Rows from block 7 of a small image denoising model, named by matrix and row number. Rows with one number belong to one channel. Each number is 128 + 32 x the weight over its row's rms, rounded and kept within 0 to 255. All counts start at 0. Numbers have three digits each.
Before each channel's rows are labels from the 100 images, of 14976, where the channel reaches its highest value: "strongest on" is what is common among them. Only what is clearly more common there than usual is listed. The data: microscope photos of single blood and bone marrow cells. In brackets: how many of the 100.
# convs0: first 3x3 conv (model.decb.0.1.convs.0.weight, 96x96x3x3, each kernel summed), inputs 0-95
# convs1: second 3x3 conv (model.decb.0.1.convs.1.weight, 96x96x3x3, transposed, each kernel summed), outputs 0-95

strongest on: smear: peripheral blood (38)
convs0.15:140175136150151141152132142108094156104131175115121100086105192132115129161144161069107121100142129105082168177066084110143113129091098099128059123149125114122135047117139115126155109101089135161158095155063199132102113113116136121108133146075127116147139128108080119129114142107158173000
convs1.15:133110095173156119103023157122123132126144153108083162157099139115092148123104137126162158098114069106174154120169130164106105105090155083140129159129113182091155147177151126136141151124181196095122118091191166083156127137156179158143164142146127187143149071147126087069129153078107079130

strongest on: smear: peripheral blood (81); cell type: eosinophil (34)
convs0.38:119130154108123143152131099170134142163073152171095114161090126090143062151144074159076154124114118111106100113136107099151098173083085158137172155141069160154145100128145126175061132144094134144131145098137053161108109126137132153136191141035136172137140042102162124154147159154128135077
convs1.38:137151154110154147141061152116153090121158124123151152108122127121125085217091105089152110094130143100171078185127150049169125102138147063146095115123119108147123131116144155128182139064063097191078139139115116109153155167111106079108124101123148088163111142161109141145098107223134092141

strongest on: cell type: artefact (47)
convs0.82:074116102128150055153060095077153146123155161137109070094132176148162169092119134133093150089079139064096077119089129063097107088109102146122138121124101106101170132122147160079154104099159077107119170163171148052164106098124137153165086138168095170134119128139129131103099108144085116098
convs1.82:154091130108035135119087164119152128130068163169137120110192126096136137125102170145121047113156097113127177112163143137111136088121115069143115143192124185162151117132133130135145160139126113167122113102106120140193146198165116080135122099172052153170159143124172090150161077141154100147

strongest on: smear: peripheral blood (65); cell type: myeloblast (31)
convs0.34:118118131058132142141172096085150111190100120130039154104153126177133128112080166117154153091154143122121165084096219130149111099121048103180089155137103157134151107086158153156154140087160141090098099116114171106131113086148072106109149149085128098098102145152198127132157099150102127129
convs1.34:088131143099077158130009163121183131179161126177133101113209107105132105134126113149111108127136133065168111125162130064123139120129164150113172104069135109126163192054098127144121084120129160126129121144139087174101087070132162150133125105129131082101167142111083158140122129130094123099

strongest on: cell type: eosinophil (75); smear: peripheral blood (42)
convs0.20:159111174150133231117102137197089136088128171210089102114148134126117159151107104159107132077153203086103140077118098158112111133121112131149130097162098141144152109132112068147096103148153163176110161150063105154162136125105126140082140145197143115171126103122153113121125146068140175098
convs1.20:131087151152060106110102113126185168159145117179114123163180141126116118147127128139094192126114096098110168147145115121093125120029172130089121162096203089125149140106120113119139124117169088126182123162128120142144202148155064097199136125124109149098114152122126114028135156135137099133

strongest on: smear: peripheral blood (47); cell type: myeloblast (28)
convs0.7:121111122102204163134136144094164098087100111114135112116109097134108098096105101118128167144145068189066141148136130137141126115155192164079164135164126037039091114128068129159104103115148117192165151131129152127149099109197128093154113091114139107101134125145063119143148071115111092116
convs1.7:174146168113110122130138133111103147105158132155109126157112124120120075156107168071095105084102083126151076157153123142146100126127079049142132095087117163161152180153146130034151147122132065115105110084118104146154154120100158200127137143128123106125020139125189106084142119067142130133

strongest on: smear: peripheral blood (61)
convs0.43:131090143104087025135154127005132169164082123034163096138136149080126149127143150115121116099123126165109084122099167112158108116156071196098139153107137103119111135081129172085151090132144150133094177116143101136106117152142115154132113149157125115129137107138111150070178111144165140119
convs1.43:117093171110023162064159093169177118151117157187130132141115107118152169135102131127115167123128039100081121127159100136107118124051168063108073145086128154103158108149124108105116121089095156137102155164126138106113125136148102104133110104155150158121095131111098130093132223151149092136

strongest on: cell type: erythroblast (93)
convs0.95:108167109134139137164170053129141133147136137141097126173044089120184125164119108178079123135150179085127167105155097105132121109135128132095115154101134074099132094100154166113142086100067086126126153077109114122109109128134154155116118076026172180119105140073114105188123146141146181117
convs1.95:169133141140110199105149173164174137138063148142126138202117138096165128169097166112117127164122128106130181089136090211136111109107102129131105113107198142114166151187090150088110190135143106145106178132086158112125162157170099131024133111108129124125106097111146151101177124092139137147

strongest on: smear: peripheral blood (78)
convs0.74:175126126075153106115158159147117131123153138101127124116114082124111099102094119124131170152089119127136100112174131081167091135132088106148165197183097127162174168200087137090146178118118146176095167105142164157124066023079139108081091132098134122143127146119116159114117088129082199134
convs1.74:119116107130126081115176157080100106089120118131148135186223117131144170125114092167158144103132109092104199163126156146101103116105095168138164134075176176109170113107139176122143123096146117086119125144081157118150141169152183075086139118139130130081145035150139159151125200145095099133

strongest on: smear: peripheral blood (54)
convs0.17:129161105155103155087110119140157162108156119125129121108121120131106096050109176125114134115160120127058172121129150114153095129108073113060111171175111140124072088127098146207135144128175131125163152120189141094150134109199109099113155156167195108158144161140053125132127091164147048138
convs1.17:198092152113092112142166155135142106103150154121175125129191141107135140124119152112087165154124054103121104160121127180136150125109080090125099100124120109214124177096165131039136122188126144118106094093124143134105128119097127154117120114098095127157086120144228161119188146066108087128

strongest on: smear: peripheral blood (44)
convs0.52:170140132091125118122140169126146098110134098125105067149147077104121108151092121204120195097140145071156111100127140120113135116092142149125123132120150138096105185105150129145126138120180077021051033076120163154116148111098138087160145132166120099106115149115111200166104140126125094119
convs1.52:123067142143120107122085095175126095193086148165098087111106118107140141053117098167133189118147135179083168131148108156141148114094126104090115146142105103135170113173125199118147152128108092146133081140088169119087147222125142158167152116104144126145124116106105098058192061114121137125

strongest on: smear: peripheral blood (86); cell type: segmented neutrophil (70)
convs0.39:112130120144103148131121147158188147173139099163097132139110133155137164142106099148116102082079188048133124108123193157085120057066094150121114102142055130152113145045094157148098125144162150092080154080096100109101143149146072117103161154155058137152140117106100117131146125180110098106
convs1.39:157116111165143111087148107168114113089083168076159108102086123115135180158069123111072136120161130092205066136106126118096153136091100137189113109089155143137131175093146113089117129097058159078131101159202131115204117094173142108128082127126127131155128170197120118128096132121153090133

strongest on: smear: peripheral blood (74); cell type: segmented neutrophil (50)
convs0.87:118142078149150124082132073158126134100152153098131169183096068116112123177158161114109115081185126089133119138145077183134105098087151155080091133088140087120126141072101145136148061126174090096171163083120155149108136175091189093121084119094121179120081105119108093156170121149088168128
convs1.87:126137133130061150163004116109143121143118133120103126122132160128131116136098111182045184078134076096149148107073105045101119117118152122110163114115117098128157139118120099109152154129110117109132150137129146067138141057116171204136160129101154158163132132131093145164140171119108082180

strongest on: cell type: segmented neutrophil (43)
convs0.21:119107145155150133155163109178129131103129123088143140192104117079087112186140136221143167089140176074135116114190139106156115186110122139060115119087136138113109109101100153133098096107155108113103088075100149116115117134074159174067141102155131172112099157081074075092098137118184145124
convs1.21:119116173113095075141156081103163149137097081239114085086156082124178118056143149102139110121120121102123140150141115166158134107120192095094163147132091126179117151100121140122121105142102140174102116132140039176115128184101118107143131139121059097120153121109146122073118081106132140074

strongest on: smear: peripheral blood (72)
convs0.78:096101138114147122111109140115103092124129132113124132000120100147146153092170120068141118079081113157162123121057108139131127127114111114183132152127151091120095128141120121139111093150210146161112125171132093123134149128165127078147138116146157049086137108161111091108116145112126166107
convs1.78:112185099074101132105100171147099145153107123214175079124144093135143110131135133127037079149147120138152097103088131065147169110107159140150106134149203105125144118143096090144140119081071137117142158155109105180105098101110145220146101096089135128113140086123114156099171080155162132137

strongest on: cell type: artefact (28)
convs0.60:069135139194080161149185157131112123144109132127136134115060104155124145158159144087118116126140157116181148158095124083099129116151133076110140159086116024096058122145118105103104145150153134148145054091061164081134067119089122135112123120093095144126148170126097135098122102190131153094
convs1.60:176090101056120122163090167133196096145123135135046096139048115119106108124092078118153159113129134093156124082145139137126139193104168156120107117129131097097147094138160172136176092154086135113068126160168159072137161078107102109125171105105101177155121085120095151166104084136140087129

strongest on: smear: peripheral blood (95); cell type: eosinophil (45)
convs0.1:133095141092126097115134153000148103150141166100142109134124126078168120133127119126124064123122090151124110118111080139154140108085156125071117208074130147179149132083110163097095150143192145119122148107100188101120078133111039140129105140103122147126126110128170131130113098126161099131
convs1.1:137100146165139120101098046167182119114164147059171138102152117083078114141089159153113172145105108115150171190089163143047118130081127098157103120134137127084160152152125195181163112139099163110100088105146104104121125146095100143142179121121160167112077176130118172153185152126140094141

strongest on: cell type: erythroblast (46)
convs0.35:117138157092191133101133124150141126072125128091147087122084138041106134099135133109073084113123170104154126162103091126116132066142134103101105156095095112090102154176160126144141097103164095169084113154131132111123114133171171169205157129149158147084143074156127062195144045145129141127
convs1.35:168109146163060142174175113093116071130103118120147136174233155148169147138134114114182163165110113085118040144129150121103112105138165150107159127110135114144143162098115119120055080109071112123133095096095143154177103170139156061119102127145120105142086121133134173125118171105089163092

strongest on: smear: peripheral blood (54)
convs0.3:102122141106163094139109153103152104144134113093168134133170148152145151088126098128114151114093075152093115103086140100093143102153105196162100115128108070105153125131156195128142161135165207094109129102036156099069157120096101141156059203081126115108116170120151120093140131130119074070
convs1.3:169127120121116119062149133112112124137110113110036192126130114108135084124058145068134164092151157101123172138137108202123132077127077138145168084159129204110133125140111101157133135094128081100158181146135144123150127145132132083036181126135110126099129083088128119144151101065137170131

strongest on: cell type: erythroblast (39)
convs0.85:117142151103137146104188139149116089074163051126126134101110087102078086108158128107100093171110142130137132126099079139134129161108122072117104158146204083120119158161080142096071079149152133165085103166147118157131135033150152201112087105092139138118177084125101163101098085129134134128
convs1.85:088095155129099086101088125106157156155151183094148107063124121136092128149104123139194144124175178152101147128157175096186204167143169093111088083083089171119108178116117131114123058117085115144096094108114119103123149130152119089095122100151172095164123093112084146205123094153110152107

strongest on: smear: peripheral blood (63); cell type: segmented neutrophil (43)
convs0.77:092094114130161123188113073067093116141137108093135143139041096059066104120107138135102115124103097144185095135076107150117109116148161150107119157077085108123177101109147201070108119144165118117163107112121142104164027147139114140143148136099167105126143179166162131136132105139079132106
convs1.77:153077173158078201121178063146194141181091115067143111109120168129144131113119190087159127106153158141109134135137116135143155100072134154066133130122112139122069119122068123111140114144136096165091098159128075100108146109115142161184146116091109098129046093094105170075147136112145139152

strongest on: cell type: segmented neutrophil (48)
convs0.70:124128118148132084089143158077145138144141154000073141098095096099134123143146116159132132131166051054223125137106138151141139112167153116126127105133117159089179140135155119106117137152111120101123137157073105132122077146161108101135131178098156150203131123113089128149150098163182130101
convs1.70:113120128114135169128172164097075104123172124152135146143041159139133120080171107043225130176155149129105130112103114102111133111127123145146145128166119129048125129156131159162127164180097134142112119158144162120127124164120131169121141145118142108081185110141143144222066108065150114104

strongest on: cell type: artefact (26)
convs0.75:095152118078121087138080154098153138156102151092150107121128105125087177121145178146119100114087049130126129059076160092167139093119072144052142123105094089056185110097050153139112126141111113114082074157091113116089086085144102128162104171141104140129082147124149119135138091105106136127
convs1.75:171113151124234121159086100116106075087125123169073144070147173087114137079099132138151090182129134088122097112125092155137072160195089160115154133208123103183108132166140139177126106136181133151130151122106115132121101148158125129091117117110127093171166098130155166164153127100073131152

strongest on: cell type: lymphocyte (49); smear: peripheral blood (39); cell type: erythroblast (36)
convs0.69:118118133050064131110124166119152181135141072110073139161174152160155098203107124137096137154133116083097073068136128167130151046127160154102136096126171179093131141128106195093137111168169155177098090094138172124126139077136083098114108139149171122095096126112123126101098103156103126120
convs1.69:142096125190059187098113099082158108110153132186148099137099101114163107153069144092056091078086154127096134062122095074154119129108177118181102141119140106135090130088159120111149183145112121161094129132127114142115151076140164181114109117097107193133100123114085150186119165124130075136

strongest on: smear: peripheral blood (48)
convs0.89:119105096094111142166170132108116150134133126175141131105152131165143131116224121123129090105086104084108125052084128173139111104102121156134117124152112127120136160116114142092102111151138164091097079208177075056128166100092194111154181087168051134150102133151129152140113151094137070138
convs1.89:162116127166157111109118179121161170114106163106117087089040128085116091160066111109101117089137177149176158178158149075117128138107173103131159142083169116132086143158128109194172094132079112120158150116176091159106083118139099106079168140142151131176140154165077132159129139204133117135

strongest on: cell type: erythroblast (46)
convs0.11:120188128094143156053161139143087118155155166161152153144109100140158112109107163105120112156125160119166136089154095056116133130130100102108068188124098039113098116136129178131076131111114127159079080177134100087119133138147136126110118080087124135056132163114162074118112152111044105158
convs1.11:155098129166147145114083105121160136071129142111145110121117122104173120165127075136165163090115094091177202146081107172105141089088072140167092115072147162102141148190136186162141153122141091151122147169185168110124169191150119066102102120168082120095103094121077146090150151092143122128

strongest on: cell type: segmented neutrophil (49); smear: peripheral blood (36)
convs0.25:186090131112134125105112111149084111138121108117156089100147145146127110110142118100047113099101102106128133085065131128209124112088159205113149129109114131109075099154098041147085146110073166143064097089121072071099103150135132142133108071147150092072109108121131110104100148149163139091
convs1.25:142137121120119098154129143113122076103105102115160097118103129110130162155071075151110171113094116110140172137149108179096139152148067081115147115187152114093149173144159144180122117185132115160186129081106128110135142044150139060072160161143145183142164144166134088119136037126076126158